Rows from block 3 of a small autoregressive pixel model, named by matrix and row number. Rows with one number belong to one neuron. Each number is 128 + 32 x the weight over its row's rms, rounded and kept within 0 to 255. All counts start at 0.
Before each neuron's rows are labels from the 100 images, of 14976, where the neuron reaches its largest size: "responds to" is what is common among them. Only what is clearly more common there than usual is listed. The data: photos with spoken descriptions (Open Images, Localized Narratives).
# gate: MLP gate (model.blocks.3.mlp.gate.weight, 672x256), inputs 0-127
# fc1: MLP up (model.blocks.3.mlp.fc1.weight, 672x256), inputs 0-127
# fc2: MLP down (model.blocks.3.mlp.fc2.weight, 256x672, transposed), outputs 0-127

responds to: text has "wall"; text has "woman"
gate.150 [152  96  88 116 145 111  56 106 148 116  99 123 135 119 111  86 129 145 155 123 165 124  98 116 169 117 178 148 121 134 126 133  65 108 115 128 137  89 105 119 113 118  63 135 138 135 175  82 128 168 121 145  82 123 103  91 127 137 149 121 118 147 141 143 145 188 115 115 167 205 120 126 180 161 102 145 169 120 140 152 121 151 157 143 170 112 137 189 194 149  69 136 119 221 141  82 206 133 107 100  72 146 116  88 111  94 152 103  72 116 124 158 116 138 150 116 132  74 125 154  97 110 125 104 188 108 122 107]
fc1.150 [120 170 113 128  77 121 168 174 109 142 166 129 175 136 107 161 153 110 176 160 121 127 175 114  96 119 120 120 162 105 160 118 104 133 166 150 112 108 112 147  67 146 126 157  95  78  76 127 100 185 161 131  97 124  97 129 135 155  96 156 128  94 107  85 108  93 113 166  91  47 109  75  94 125 167 115  88 128  97  85 119 140 118 153  95 148 111  72  83 113 205 111 156 100 119 125  76  96 167 156 115 130 151 133 147 148 143 144 157 173 131 107 167 140 118 174 134 141 187 167  88 157 146 133  75  90  86 129]
fc2.150 [ 98 168 139 129 151 167 128 169 112 126 109 152 140 147  89  95 112 137  83 114 141 109 127 156 144 125 135 182 106 100 121 144 107 113 128 139  91  72  74 116  95 122  64 166 159 213 145  87 177 139 145 187  82 130 123 118  94 169  58  90  85 119 163 135 152 180 117 145 132 149  97 121 125 152  72 119 122 153 147 106  82 126 157  98 194 110  81 162 101 159  58 164  86 171 155 120 104  98 170 118 153 169 119  99 110  88 117 132 170 144  79 165 150 131 139 122 155  40  93 135 102 102 162 135 121 126 151 153]

responds to: text has "sky"
gate.339 [ 51 142 151 174  62 105  64 143 121 112 134 124  96 133 148  86 115 117 130 160 122 126 117  76 130  93  89 141 160 114 143 164 144 137 141 112  97 160 144 157  97  85 131 172  94 171 131 157  85  91 118  90 109  88 128 176 179  83 191 108  98 150  79  66 122 114 130 118 128 132 133 147 199  93  96 137 167 139 152  96 133 171 136 111 117 132  99 120 138 137 143 167 149 148  97 172  48 136  98  96 111 105 101 107 174 170 174 130 137 139 139 101 166 187 117 141  83 120  96 190 119 145 116 110 131 158 145 136]
fc1.339 [123 114 153 123 136 144 169 132  99 153  98 109 175 138  85  91 124 158  92 106 128 108 173 158 175 112 154 142 157 184 150 103 166  65 192 119 133 113  71  60 108 129  97  83 166 120  94 162 190 111 128 168 127 117  92 174 146 140 156 104 101 156  65 165 141 115 100 175  95 163 125 165 113 122 113  80  78  76  86  69 101 130 126  92 161 161  88  90 115 143 129 136 140 135 141 143 126 136 125 149 205 172 160 125 127 131 107 122  62 130 125 141 147 115 102 112 132 112 127 131 170 107  88 139 120  63 111  92]
fc2.339 [105 124 178 100 105  80  85 119 126 135 111 114 121 153 255 166 152 118 121  71 140 176 110 120  59 126  88 168 128 116 104 184 128 150 125  88 105 108  87 105  68 146 115 150 158 104 154 139  67 169 113  63 115 141  82  94 135 159 145 107 160 163 139 112  90 139 154  96 146 134  85 121 100 108 111 155 147  98 196 184  89 136 127 112 100 143 165  99 126 124 122 166 149  75 167 177 161 113 130 155  87 120 143 146  81 147 143 116 167 112 141 106 176 156 156  71 102 172 164 166 140 133 132 119 128  91 206 149]

responds to: text has "sky"
gate.514 [157 200  92 128  60 145 131 164 101  84 187 177  97 144 150 112 137 177 132 159 131 137 143  79  93  89  82 121 119 187 177 125 127 157 110 123 139 159 168 120 156 124 123 101  93 150 118 151 110 136 130 101  83 129 180  76 100 120 134  66 142 115 158  80 143 125  87  95 120  64 166 159 118 122 124  95 106  69 157 139 120 140 124 134 132  89 118 170 154 129 137 145 220  86 148 105 151 107 105 140 107 127  77 145 149 120 134  96 174 116  46 122 127  90 173 152 153 159 123 129  77 122 129 127 125 115 142 112]
fc1.514 [180 153 153 175  99 140  81 131 111 132 139 120 147  77 133 133  96 152 117 117 108 110 107 100 128 118  86  96 124 134 174 106 154 129  98 108 129 133 170 135 128 172 134 126 100 142 116 153 105 150  52 159 164 159  89 131 154 110 162 163 138 140 134  81  99 123 102 138  92  69 145  90 164 101 111  77 118 144 195 138  78 125  86  78 148 164 159 116 124 184 177 133 160 115 146 113 197 155  99 134 154 143  80 141 170  48 146 119 124 158 165 105  98 154 126 130 124 114  92  89  97 130 153 113 121  59 131 144]
fc2.514 [130 137  64 152 165 141 118 119  61 128 117 134 160 120  84 139  96 142 134 108 108  60 185  98  86 113 103  99 145  95 124 160 178 101  99 114 134  95 136 128 163  92 144 156  91 129 136 119 180 114  78 115 139 153 120 168 159 174 143 164 116 125  88 150  97 110 123 145  88 124  89  62 139 114 112 174 139 157 175 118 139 114 139  78 154 140 211 112  83 162 160 148 142 106 124  98 122 117 103 206 160 112  69  59 139 116 154 146 121 129 162 134 155 155 105 122  80 100 112  84 106 153 202 103 110 126 106 157]

responds to: text has "wall"
gate.567 [104  81 164 153 149 154 136 140 129 143 156 164  77 217 157 160  70 132 153 123 143  77 120 119 151  85  73 143 121 125 132 146 174 148 145 140 105 120 144 114 148 171 108 162 166 169  56 161 134 101  78 112 137 166 139 149 100  70 144 182 219  80 154  24 186 123 120 128 103 113  91 151 175  87  93 107 154  67 185 136 140 180 138 151  90 196 108 135 141 105  82 136 111 153 183 152 118 144 120  92 114 106 113 136 121  88 147 138 198 117 137 152 107 148 160 125 137 153  81 122 137 141 152 125  65 171 114 110]
fc1.567 [129 141 145 163 124 191 138 123 138 104 137 135 103 109 162 105  65  94 119 165 104  96  81 127 121 166 118 155 208 174 141  75 122 136 112 137  52 139 100 133 100  99  83  75 141 125 151 115 211 154 200 151  80 140 130 126 141 130 164 200 111 204 113 132  60 136 148 128 122 101 116 133 172 212 135 138  87 122 124 188 125 111 167 117 125 122 150  97 113 143  84  90 134 125 176 132 204 195 133 146 165 134 145 115 170 136  86 149 107 130 152 105 193 124 155 194 137 119 105 101  58  86 157  87 147 105 122 120]
fc2.567 [115 160 110 179 134 175 150 161 182 193 139 149 143 149 149 142  83  99  62 130 134 120 140 114 107 123 118 198  99 127 147 149 114 109  82 114  75  89 125 144 130 136  89 144 133 142  85 111 130 170 152 133 119 160 144 132 100 133 105 134 155  94 152  92 149 102  89 186 116 189  72 169 125 140 139 179 123  79 137 162 109 163 124 126 122 179 120 134 117 149  69 145 111 103 142  91 103 139 120 165  94 161 135 193 151 123 153 101 155 147  86  88 154 128 184 141 124 170 114 150  93 170 177 129 104 134 124  45]

responds to: text has "color"
gate.624 [114 149 143 138  99  93 118 139 128 163 118  68  76 131 180 143 148 142 142 103 158 170 173 139 157 149 169 163 106 123  93 168 107 148 114  55 127 161 133 175 156 122 140 106  91 110 114 185 125 131 113  70 139 176 134  84 149  83  62  75  98 133 136 110 102 102 100 155 142 146 135  93 102 122 104 135 134 139 228 143 114 138 112 127 122 115 135 147  99  95 149  98 102 103 130 198  71 183 100  94 152 137 106 184 104 159  66 138 161 133 136  62 144 107 155 101 105  77 102 139 149 131 103 166 120 163 128  78]
fc1.624 [ 15  95 139  90  88 150 119 143 135 118  91 133 137 133 123 148 103 128 186  79 165 107 146 136 145 142 141 157 141 150 161  95 115 141 139 157 157 108 137 141 197 105 128 176  83 133 155 142  84 147 153 112  60 144 117 118 146  85 122 125 109 156 178 185 142 118 140 147  88 149 137 129 110 166 189 157 149 115 186 106  79 116 104 165  88 126 113 182  98  96 142 180 102 145 155 167 110 105 138 113 130 143 148 108 151 141  93  82 123 140  75 106 143 138  87 130 137  85  88 177 120 128 102 139  68  94  64 135]
fc2.624 [152 154 117 123 108  92 132  86  68 131 175  91 136 107 141 127 130 139  75 158  92 169 162 171 111 111 145 108  64 139  85 120 128 167 130 169  82 105 120  98 104 141 136 110 134 119 133 101 132  93  99 129 161  89 151 171 137 167 146 149 136 150 151 122 147 143 126  66 180 169 165  90 213 112 118 116 135 128  86 163 171 149 142 106 130 116 130  97 117 107 122 116 145 112 107 148 143 136 209 103 123 116 112 144 179 144 147 144  28 145 187 181 108 123 170 113 117 160 172 156 104 106 126 144 155 111 145  94]

responds to: text has "trees"; text has "sky"; text has "grass"
gate.286 [142 119  91 161 140 146 132 133 172 105  85 170 149  79  85 116 160  90 163 122 150 101 187 148 153 133 113  95 130 140 103 188 114 142 144 173 150 159 170 155 195 145 110 115 178 114 119 193 156 107  95  45 142 110 192 190 145 110  94  96 126  89 135 132 145 148 173  93 134 115  95 115 165 141 115 177 115 214 111  87 175  77 132 149 131 129 150 136 151 111 119 136 138  94 181  64 105  90 120  85 110  97 118  64 125 119 121 126 203 146  57 119 146 117 114 122 106 128 160 114  44 140 139 131  90 163 167  57]
fc1.286 [144 136 119  74 155 156 126 144 131 195 121 126  86  80 112 136 117 105 133  72 169 116 131  87 143 126 125 102 163 118 137  77 191 126 143  75 160 142 109 136 118  89  84 153  82 101 130 115 102 139 149 172  96 166 160 125 158 147 145 182  91 177 139 161 109 119 158 114 110 106 125  92 168 100  93 128 138 186 123 118 169  95 104 138 192 155 126 121  92 162 131 133  74 150 134 182 112 140 144 104  98  97 125 114 125 123 113 175 157 190 164 118 131 124 113 108 132 172 121 120  61 200 171  67 135  91 113 156]
fc2.286 [161 107 142 111 114  95  94 104  86 134  88 162  47  68  92 182 143 156 142 130 158 161 184  74 124 127 122 110 188 106 175  96 206 104 156 156 122 147 122  98 143 115  29 106 104 142 124  72  86 134 116 147  44 136 151 169 107 136 169 157  98 115 159 154 120 153 128 151 135  98  96  69  88 168 123 184 143 149 162 160 178 143 119 142 166 144 136 132  82 175 190 147 149 105 128 160 175 129 132  88 126 127  89 117 128 187 174 127 144 144 135 101  92 118  93 108 126 119 135 133  61 139 167 139 194 113 103 141]

responds to: text has "wall"; text has "table"
gate.239 [162 152 133 157 104 115 114 120 161  82 156 122 151 123 121 135 138 126  65 103  92 105 145 108  83 147 110  97  78 113 143 107  78 123  78 118 142 181  80 149 165  53 167 144 133 126  97 112 117  98 149 156 153 134 174 106 155 156 138 142 129  81  97 142 113 105  33 183 121  76  99 157 112  55 147 191 161 185  75 164  80 144  94  82  51 167 151 138 120 160 122 175 127 163 167 135 143 168 144 137 129 132 160 153 114 118  94 158 150 126 141 130 150 137  74 176 116 123 115  74 144 118 162 131 142 119 158 153]
fc1.239 [ 88 115 162 146 136 163 190 100 100 138 110 119 158 108 129 158 150 149 132  73 145 120  80 165  83 166  98 144 105  73 132 106  80 102 128 102 138  71 159 153 160 169 126  83 122 114  97 122 148 143 162  55  96 136 157 120 139 169 149 132 161  99 140 189 123 136 145 158 108 132 126 169 143 105 123 115  82 115  80 101 143  89 170  77 127 160 145 146 105 134 162  83 202 123  58 138 165  28 122 162 115 125 123 148 100 158  90 129 108 122 124 173 128  97 116 107  78 127 104  72 199 183 126  63 138 142 132  89]
fc2.239 [128 145 135 125 160  96 100 142 230 114 167  74 104 126 157 121 120 130 155 140  53 114 157 154  78  99 140  67 105 191 153  46 137 150  98 104 133 139 111 134 141 120 146 137 135 157 144 133  25 118 145 161 125 145 107 107 111 140 167  55 176 137  92 123 136  91 109 125 159 157  74 166 135 133 132 155 119 180 100 146 122  97  90 142  99  88 135 153 172 163  86 118  97 109 219 145 105 153 102  64 153 103  86 132 113 131  98  82  83 118 162 176 134 100 138 143  93 148 120 106  89 121 119 133 126 128 170 159]

responds to: text has "wall"
gate.394 [ 81 145 161 124  67 132 122 132  80 108 132 201 183 107 114 115 136 133 160 107 127  65 142 130 105  94 134 126 141 135  78 191 105 158 192  74 112  26 108  94 140 178  57 111 119  86 116 122 156 181  91  98  98 100 152 103  99 116  83 120 191  89 162  91  78  92 128 199 147 150 155 134  74 174 123 162  99 169 163 129 169 158 155 128 139 163 118 142 164 119 169 107 167 146 168  90 127 105 170 127  81 118 158  93  87 152 137 172 153 115 150 156 167 106  79  93 161 148 121 165 158 169 129 110 161 136  97 171]
fc1.394 [104  94  98 160  56 132 156 176 144 135 148  81 110  82 114 152 153  99 133 123 127  72 142 137 139 137 126 119  85 142  95 188 108 152  78 106 211 120 139 136  94  69  94 165 161 151 102  88 129 142 127 176 123 104 152 142 147  94 156 142 119 154 145  67 126 143 155  99 182 204  84  59 111 164 216 146 120  32  73 184 141 109 142 179 126 154 103 117  91 150 157 137 181  97  92 156  84 138 137  68 141 203 154 106 139 173 136 120 125 112 128 126  98 117  66  95 160 170 153 146 123 116 135 148 104 157 137 136]
fc2.394 [148 117  60 141  63 136 106  72 149 161  97  80  93 116 146  99 192  78 149 147  90 152 141 104 111 128 117 109 157  99 143 116 171 126 131 195 166 181 168  68 137  99 171 113 158 105 121  90 190 131 122 145  70 153 176 180 118 105 186 118  87 225 134 110 135 166 179 137 130 133  97 160 106 133 121 160 161 118 158 122 129 201 128 155 119 102 106  95 133 135 108 183 212 133 122  62 116 100 106 135 129 183 111 113 132 134 119 132 101 141 126  84  98  93 136 106  89  65 227 113  71 111  92 129 130  96 126 112]

responds to: text has "sky"; text has "water"
gate.282 [122 137 146  67 132 102 120 123 126 124 151 151 129 108 145 129  90 153 138 100 181 116 141 147  71 103  45 140 120 162 118 162 106 141 147 121 107  93  88 149 221 191 121 154 135  73  45 162 109  65 184 186 102 132  93 111 124 131 115 172 159  93  80 207 171 100 169 127 168  96 101 186 144 166 125  74 109 117 114 131 105 119 121 110 117 145 159 127 112 172 170 108 132 102 132 155 129 101 172 167 146 173  92 144  92 137 107  98 134 101  92 142 155 115  91 132 148 100 215  88 100 132 136  94 190  73 136 118]
fc1.282 [161 127 158 105 110 112 124  92 126 120 143 119  88 123 127 114 106 133 138 137 154  92 139 208 121 116 129 142 106 137 204  92 100 145 110 118 124 133  61 172 111 114 101 200 152 122 178 124  95 136 169 115 121 107 201 139 133  88 117 144 154 167 103 163 127  70 160  45 175 146 127 122 160  88 116 140 110 122 139  78  52 151 111 150 155 174 138 159 176 124 173 109 125 139 105 119  96 152 129  78  99 185 113 125 132 127 139 128 127 167 177  67 151 115 115 193 133  56  86 144  98 135 150 135 133 149  47 133]
fc2.282 [109 164 144 163 103  98 123 115 105 111 160  65 114 130 106 135 104 137 127  88  85  46 140 100 106 129 113  91 112 100 147 122 135 171 101 100  73  72 130 102 138 102 121 167 131 199 110 133  93 142 108  97 168 168 154 124 144  86 108 148 130 156  83 153 142  79  71 127 141 153 164 128 155  93 156 176 132 100 156 118  56 175 111 127 150 126 110 202 100 163  68  91  94 176 112 142 120 102 162 138 101 175 128  85  97 141 100 126 129 136 175 119  91  90 125 155  90 138 103 104  91 118 130 120 132 167 164 149]

responds to: text has "sky"; text has "trees"; text has "buildings"; text has "bottom"
gate.649 [180 102 181 121  93 188  97 141 146 151 124  99 130 125 157 122 102 156 151 113 129 103 138 121 103 126 144  64 119 115  89 152 154  90 118  93 120 107 150 205 193 171  96 111 121  93 113 128 144 103 176 109  77 110 101 159 145 139 158 137 119 164  90  94 127 169 164  84 131 131 133 189 132 143 143 158 221 132 157 149 141 106 174  83 148 115 118 164 124 133 178 140 125 119  94  49  83 123  71 113 144 146 112 102 119 170  99 132 114  53 194 129 108 106  81  85 145 115 154  82 142 115  89 144 181  69 130  92]
fc1.649 [105 105 134 113 116 134 160  70  95 168  79 140 140 116 125  80 134 207 124 111 201 156 129 116 119  93 129 120 153 123 127 166 140 152 151 167  97 139 119 140 166 172 175 144 116 143  61 151 127 150 114 169 148 151  92 129 174 156  99 135 102 158 129 135 103 127  85 125  96 158 174 184 140 135 142 168 159 125 134  98 233 123  91 153 139 143 168 132  90 116 135 156  99  85 119 184 163 126 148 163 119 117 117 130 120  83 142 137  77 109 167 185 115  99  83 148 103  92 104  99 146 115 155 167 136 107  86 140]
fc2.649 [161 116 131 161 122 114 151  94  68 107  78  98 159 128 125 111 117 200  80 112 155 130 134 139 103  83 122 145 139 189 139  54 123 168 121 127 120 111 107 163 170 139 130 117 139 183  56 131 119 136 105 178 171 146  77 128 184 130 113 169 140 125 129 100 134 137 118 111  96 193 158 191  91 120 149 151 138 135 166 103 102 161  66 143 151 122 156 124 131 179 107 158 109 107 130 131 157 116 174 157 110 158 113 135 116 138 200  81 114 136  98 145 130 110  95 138 103  82 163  86 133 108 124 138 181 124 116 110]

responds to: text has "wall"; text has "holding"; text has "woman"; text has "wearing"
gate.434 [156 122 158 131 162 106 124 119 150 130  97 100  99 130 133 155 175  89 120 185 131 160 142 111 109 144 235 128 137 135 162 149 150  39 195 163  85 121 123 105 148 155 120  97  74 172  64  98 122 104 116  87 143 103 104 124 167 118 115  78  81  75 111 114 165 136 160 103 117 169 133 109  96 183 158 110  83 114 174 165 122 119 152 128 162 156 139 121 136 131 101 177 148 159 130 140 128 147 100 104 110 102 115 127  90 145 136 114 131 132 148 147  77 140 175 100  89  66 157  86 206 153 111 113 163 116 180 204]
fc1.434 [130 194  82  87  69 121 124 152 120 130 138 147 114 136 142 144  98 124 103 113 115  67 110 162 131 163  75 132 154 100 128  85  87 212 123  92 101  99 146 165 194  97  87 173 136  74 140 146 163 126 158  92 112 140 129 137 155 132 152 139 148 190 217 134 132 109 155 135 155 107 131 144 144 137 147 128  94 204 159 105 103 138 101 144 137 169 128 135 142  93 145 116 122  80 103 124 166 151  78  97 142 122 121 172 125  86  80 147 127  88 118 120 170  80 139 181 148 202  89 108  85 140  99 170  62 126 139  75]
fc2.434 [113 136 150 132 157 144 116 152 146 135 185 121 146 147  79 118  73 162  99 121  80  89  95 211 153 153  68 131 138 139 148 131 107 199 104 179 154 112  78 124 157 110 122 133 131 167 181 120 125 179 169  90  72 106 132 178 122 149 102 136 103 170 200 127  91 139 190 116 112 141 108 149 175  87 113 136 145 116  98 129  87 166  91 104 140 173 112 136 145  99 167  80 126 115 122 102 152 117  81 137 110 173 149 114 159  75 111 146 114 143  71 132 149 100 113 121 112 205 112  90  69 118 177 140 113 134  18 111]

responds to: text has "wall"; text has "wearing"; text has "man"
gate.474 [149 118 113 138 104 134 173 209 107 181 111  85 101  97 128  82 150 107 111 154  80 158  92 132 107 152 137 175 139 113 169 117 151 155 119 173 103 119  95 157  75 154  80 120  99 138 148 125 138 125 115 193 171  97 154 127  85 146 158 135 163 139  97 115  91 160 127  76 163 121 144 144  98 122 197 107 154 123 171 143 105 164 145 227 211  88 120 106 173 134 115 110 173 126 119 142 108 117 109 121  88 154 114  92 135 156 131 140  93 103 179 118 160 105 108  80 113  91 140 135  71  87 176 120 140  86 147 133]
fc1.474 [147 113 145 109 155 131 100  61 103 120 101  88 106  70 104 128 158 164 134 127  95 112 128 141 104 139 153  69 112 153 114  88 165 122 129 187 186  64 136  97  95 113  95 100 137  95 190 110 208 119 186 116  98 101 139 131 139 173 122 136  87 148  85 147 122 146  70  77 125 176 174 141 144 129 115 196 116 100 153 120 112 132 134  92 187 139 176 109 108 153  79  96 135 122 106 120 161 176 133 122 110 144 135 140 107  77  75 139 104 117 121 160 115 143 104 140 105 141 171 160 149 108 104 151 119 175 123  76]
fc2.474 [157 122  73  67 169  56 177 140 150 172  91 152 117 106 127 107 125 163  96 144  98 179 153 135 136 117 113 159 139 138 151  93 123  60  69  96 117 128 101 140 116 140 168 102 132 114 111 120 141 133  77 159 145 114 162 155 119 166  95 184 107 136 207 148 133 168  91 150 177  99 142  60 112 109 112 126 154  63 138 195 114  51 145 127 101 153 129  93 134 135 160 156 160 152 178 137 119 172 114 103  57 114 151 127  88 155 169 151 148 142 107 131  84  94 111 129 181 157 124 173 117 118 183  79 160 179 213 118]

responds to: text has "sky"; text has "trees"
gate.475 [134 109 121 111 164 135 129  90  77 132 149 127  92  80 126 148 133 135 174 207 114  84  96 142 125 137 158  97 134 183 116 107 138 114 153 137 161 178  95 170 111 129 144 147  97 133 185 114  80 113 198  68  97  80 122 146 148 115 168  86 100 120 183  74 125 105 129  97 124 136 151  88 134 129 151 143 121 199 104 153 192 158 192 101 130 125 184 143 156 103 158 129 153 176 105  99  99 142 146 116 145  71 126  96 124 102  80 128 172  80 118 145 164 128 107 105  92 116 134 119 139 114 134 120  98 102 149 155]
fc1.475 [117 151 150 138  81 103  47  90 105 167 167  87 105 121 161 189 136 141 136 151  93 147 195 121 135 147 129 146 138 160 124  91 136 151 164 102 187 124 105 160 129 122 170  92 105 115 160  80 169  97  95 120 109  95 122 171 166 142 145 115 103 113 175 126 113 132  79 101 161 109 122 123 150 130  91 146 137 163 174 173 139 191 107 117 117 121 147 126 111 104 184 112 146  88  79 143  90 128 102 155 169 156 106 115 114 130 113 103 171  66 167 124 140 137 161 167 134  90 127 134  94  64 125  94  77 130 127  63]
fc2.475 [114 135 187 127 142 140  88 133 175 175 147 130 105 142 105 155 125 126 143 184 153  98 116 161 159 142 125 118 137 176 139  96 106 123 134 113 126  59 126 174 106 108 110 102 102 141 127 101 160 128 153 156 122 100 104 129 160  59 173 121 107 148 133  92 140  99 106 136 152  54 127  39 132 119  83  93  72 121 142 142 186 109 154 123 166 131 138  85 134  86 171 179 158 163 115 121  92  99  95 138 211 153 189 149 119 164 145  76 126  99 205 118 155 158  79 177 145  98 103 138 171  87 181 105  75 108 166 171]

responds to: text has "color"; text has "white"; text has "food"
gate.166 [138 132 108  80 120 127 137  61 169 114 104 127  78  62 115 131 127 149 121 124 157 149 121  94  67 128 114 125  97 154 165 132 148 156  67 127 152 164 102 121 137 164 152 162 150 159 157  58  88 122 160 143  90 128 121 126 170 144  85 144 148 123 134  68 181 157 114 123 152 167 130 127 155 126  99 168 129 156 209 163 128 110 147 123 102 133 114 108 156 160 140 176 191 165 139 219 109  71 102 124 110 145 122 154 176 179  73  89 127 114 125 146 118 136  77 181 104 157 138 158 160  57 147 128 158 120 117 137]
fc1.166 [153  81 163 132  95 156 140 123 142  92 139 153  93 132 130 183  75 131 171 193  91 125 116 121 118 185 123 116 121 177 140 138 110 166 102 115 176 110 122 150 171 158 142 154 142 135  98 127 105 143 138 147 126 144  85 121 147 181  67  95  69  92 142  84 148 187 111 109 168 172 133 110 113 141  87 122 145 139 163 175 147  83 138  95 113 149  67 150 213 118 114 171 127 159 150 202 141 108  97 108 118  51 147 146 150 128 119  96  91 137 127 144 137 181 150 205 116 103 113 133 124 127 170 102 106 126  65 108]
fc2.166 [ 88  96 107 142 114 172  57 131  71 123 157 131 147 118 113  93 151 150 117 172 126 100 123  57 149 126 145 199 109 103 147 130 116 143 144 113 139 131 137  93  61 113 111 129 164 112 148 176 127 150  99 160 154 124 140 123  98  55 177 156 126  81 144 138 109  96 154 160 121 108 107 143 152 127 199 126 143 160 129 144 185 123 138 127 109 127 124  77  89 154 163  84 150 123  96  96  82 159 101  88 169  92 199 107 144 127 148 135 190 131 158 134  43 133 156 164  90 153 146 141 148 166 104 146 131 131 111  79]

responds to: text has "trees"; text has "grass"
gate.18 [162 138 150 134 114 142 138 153  74 148  78 157 210  90 121  73 181  69 186 104 135 131  91 138 191 165 138  84 154 127 124 164 123 145 160 149 111 173 135 102 162 172 115 165 103 141 116  81 142 150 165  86 117  97 190 141 162 107 115 134 165 196 141 106 124  73 167 132 102 167 103 181 120 153  90 130  76 131 143 129  70  46  95 119 144  99 116 112 131 190 135  96 113 166 105 102 156 154 105  70 168 171 153 101 147 138 126 167 164 170 205 179 130 124 140 165 112 120 104  82 109 103 123 126 135 100 142 129]
fc1.18 [129 110 106 188 119 170 104 192 101 154 100 126 138 126 132 155  92 123 157  68 123 112  88 165 145 132 102  84 128 128  96 117  97 122 152 162 146 158 167 142 142 207 149  80 132 152 144 109 181  91 169 104 122 140 139 164  56 153 128 167 186  83 139 120 152  83 114 121 149 116 143  90 138 126 129  62 104 120 141 123 118 150  99  96 121  76 110 126 115 136  30 145 131 140 157 148 139 201  84 112 182 167 117 116 118 152 170 116 151  98 157 138 138 140 118 109 153 123 150 123 165 153 186 116 105  69 172 131]
fc2.18 [ 56 155 140  94 167 150 152 146 105 149 157  87 150 207 180 148 159 169  87 103 137 197 152 122 104 134 125 210 144 108 186 118 124  83 159 136 122 107 132  96 131 104 102 111 124 108  96 102 131 111  92 144 115 144 144 140 171 122 209 118 120  99 110 150 123 174 121  89  89 115 104 147 132 114 166 168 169 114 148 139 161 199 131 116  91  84 117  80 151 167 135 107  98 133 112  94 141 107 136 158  68  98  75 113 192 105 117 149  74 119  81  89 115  98 128 104 147  71 126 150 172 188  92 158 127 153  98  91]

responds to: text has "sky"
gate.618 [105 150 122 129 134  88 128  92 145 154 158 144 125  81 114 133 154 110 156 141 110 125 134 129 128 190 127 151 106 109  94 101 127 136 100 140 166 136 151 226 142 107 129 145 100 111 154  90 157 132 105 157  96 115 174 196 124 118 161 132 171 161 115 133 106  52 186  74 129 109 101  86 162 161 126 142  87 157 155 112 156 156  96 140 154 167 147 163 168  71 122  73 158 117 114 169 142 134 135 117 140 136 107 101  40 177 132 139 165 174 102 160  82 118 155 145 134  88 152  66  72 124 126  78 135 109 143 176]
fc1.618 [108  87 182 114 162 153 143 145 160 112 141 102  76 171 143 182 142 114 205 132 109 151 111 135 134 120 116  85 112 142 151 131 127 154 130 187 126 105 149 124 128 118 144 112  73 179  98 192 122 120 166 112 139 118 117 138 176 140 108 123  98 108 105 179  36 111 114 119  72 145 147 119 194 183 144 130 112 128 128 118 149 108 188 144 122 143  97 157 129  79 127 144 106 167  95 120 157 140 169 101 107  89 109 113 131 106 145 150 146 110 176 184 127 237 118  72 156  99  96 129 163 117 161 135 112 139 118 134]
fc2.618 [135  98 147 153 136 148  89 129  87 150 130 196 135 185  76  92 162  80 138 185 131  75 145 154  75  77 197 142  54 129 102 123 124  64 153 125 180 136 122 155 145 165 137 135  97 118  98 147 129 168 196 138  82 117 161 130 117 129 126 131 110 146 138 149 102 120 121 116  97  84 105 106 152 170  79 148 123 156 107  95 135 149 152  89 130 147 186 161 151  98 104  85 170 165 150 157 121 122  93 145 159 157 148 141 122 207 136 190 175  73  73 118  80 138  92  92 112 161  92 159 145 118 150 114 148 147 139 167]

responds to: text has "trees"; text has "sky"; text has "road"
gate.537 [131  89 111 141 137 173 118 136 167 140 119 168  49 100 136 163 102 102 165 126  68 157 120 104 129 145 107  97 165 154 112 175 177 101 130 127 135 121 111  80 160  88 109 115  85 146  86 158 109 108 160 118 174 163 131 100 141 120 175 148 149  81 167 143 118 172  96  95 100  87  91 175 143 144 127 177 118 151 169 122 135 155 169  89 161 118 132  95 161 142 128 143 103 161 117  91  49 155 150 100 183  90  98 135 132 168 144 145 111 134  41 124 181  84 111 142 166 139 205 105 170  93 117 133 105 182 123 181]
fc1.537 [133 103  99 142 105 145 143 156 123  99 127 154 155 105  76  68 160  98 135  93 154 129 100 138 146 121 104 133 153 136 133 152 158 140 125 131  96  97  75 167 103 144  46 137 121 174 148 126 118 127 161 114 131 163 112 108 108 168 200 106 121 126 166 132 157 168 117 108  99  92 149 132 160 140 121 161 110 129 146 141  94 131 163 144 191 122 155  73 154 154 167 138 125  51 155  76 137 103 151  78 143  84  79 116 132 123 221 106 132 146 120  81 150  29 124 103 156 163 206 152 126 135 141 134 154 140 131 112]
fc2.537 [ 91  70  96 181 140 180 173 131 129  81 138  68 115  98 155 134 162 123 111 112 140 141 116  90 157 161 128 124 127 114 138 146 186 131 163 146 160 134 151  58 155 168 130  83 156 120 118  64 126  85 156 140 128 138 130 117  77 160 123 176 116  94 104 116 130 159 152  63  96  72  93 111 102 127  82 188 114 161  99 126 175 139 135 157 118 153 112 151 158 185 130 170 119 146 112 118 161 159 131 110 135 120 123 124 165  77  85 112  94  90 117 142 154 108 101 172 180 144 116  95 109 123  96 121 156 153  82 168]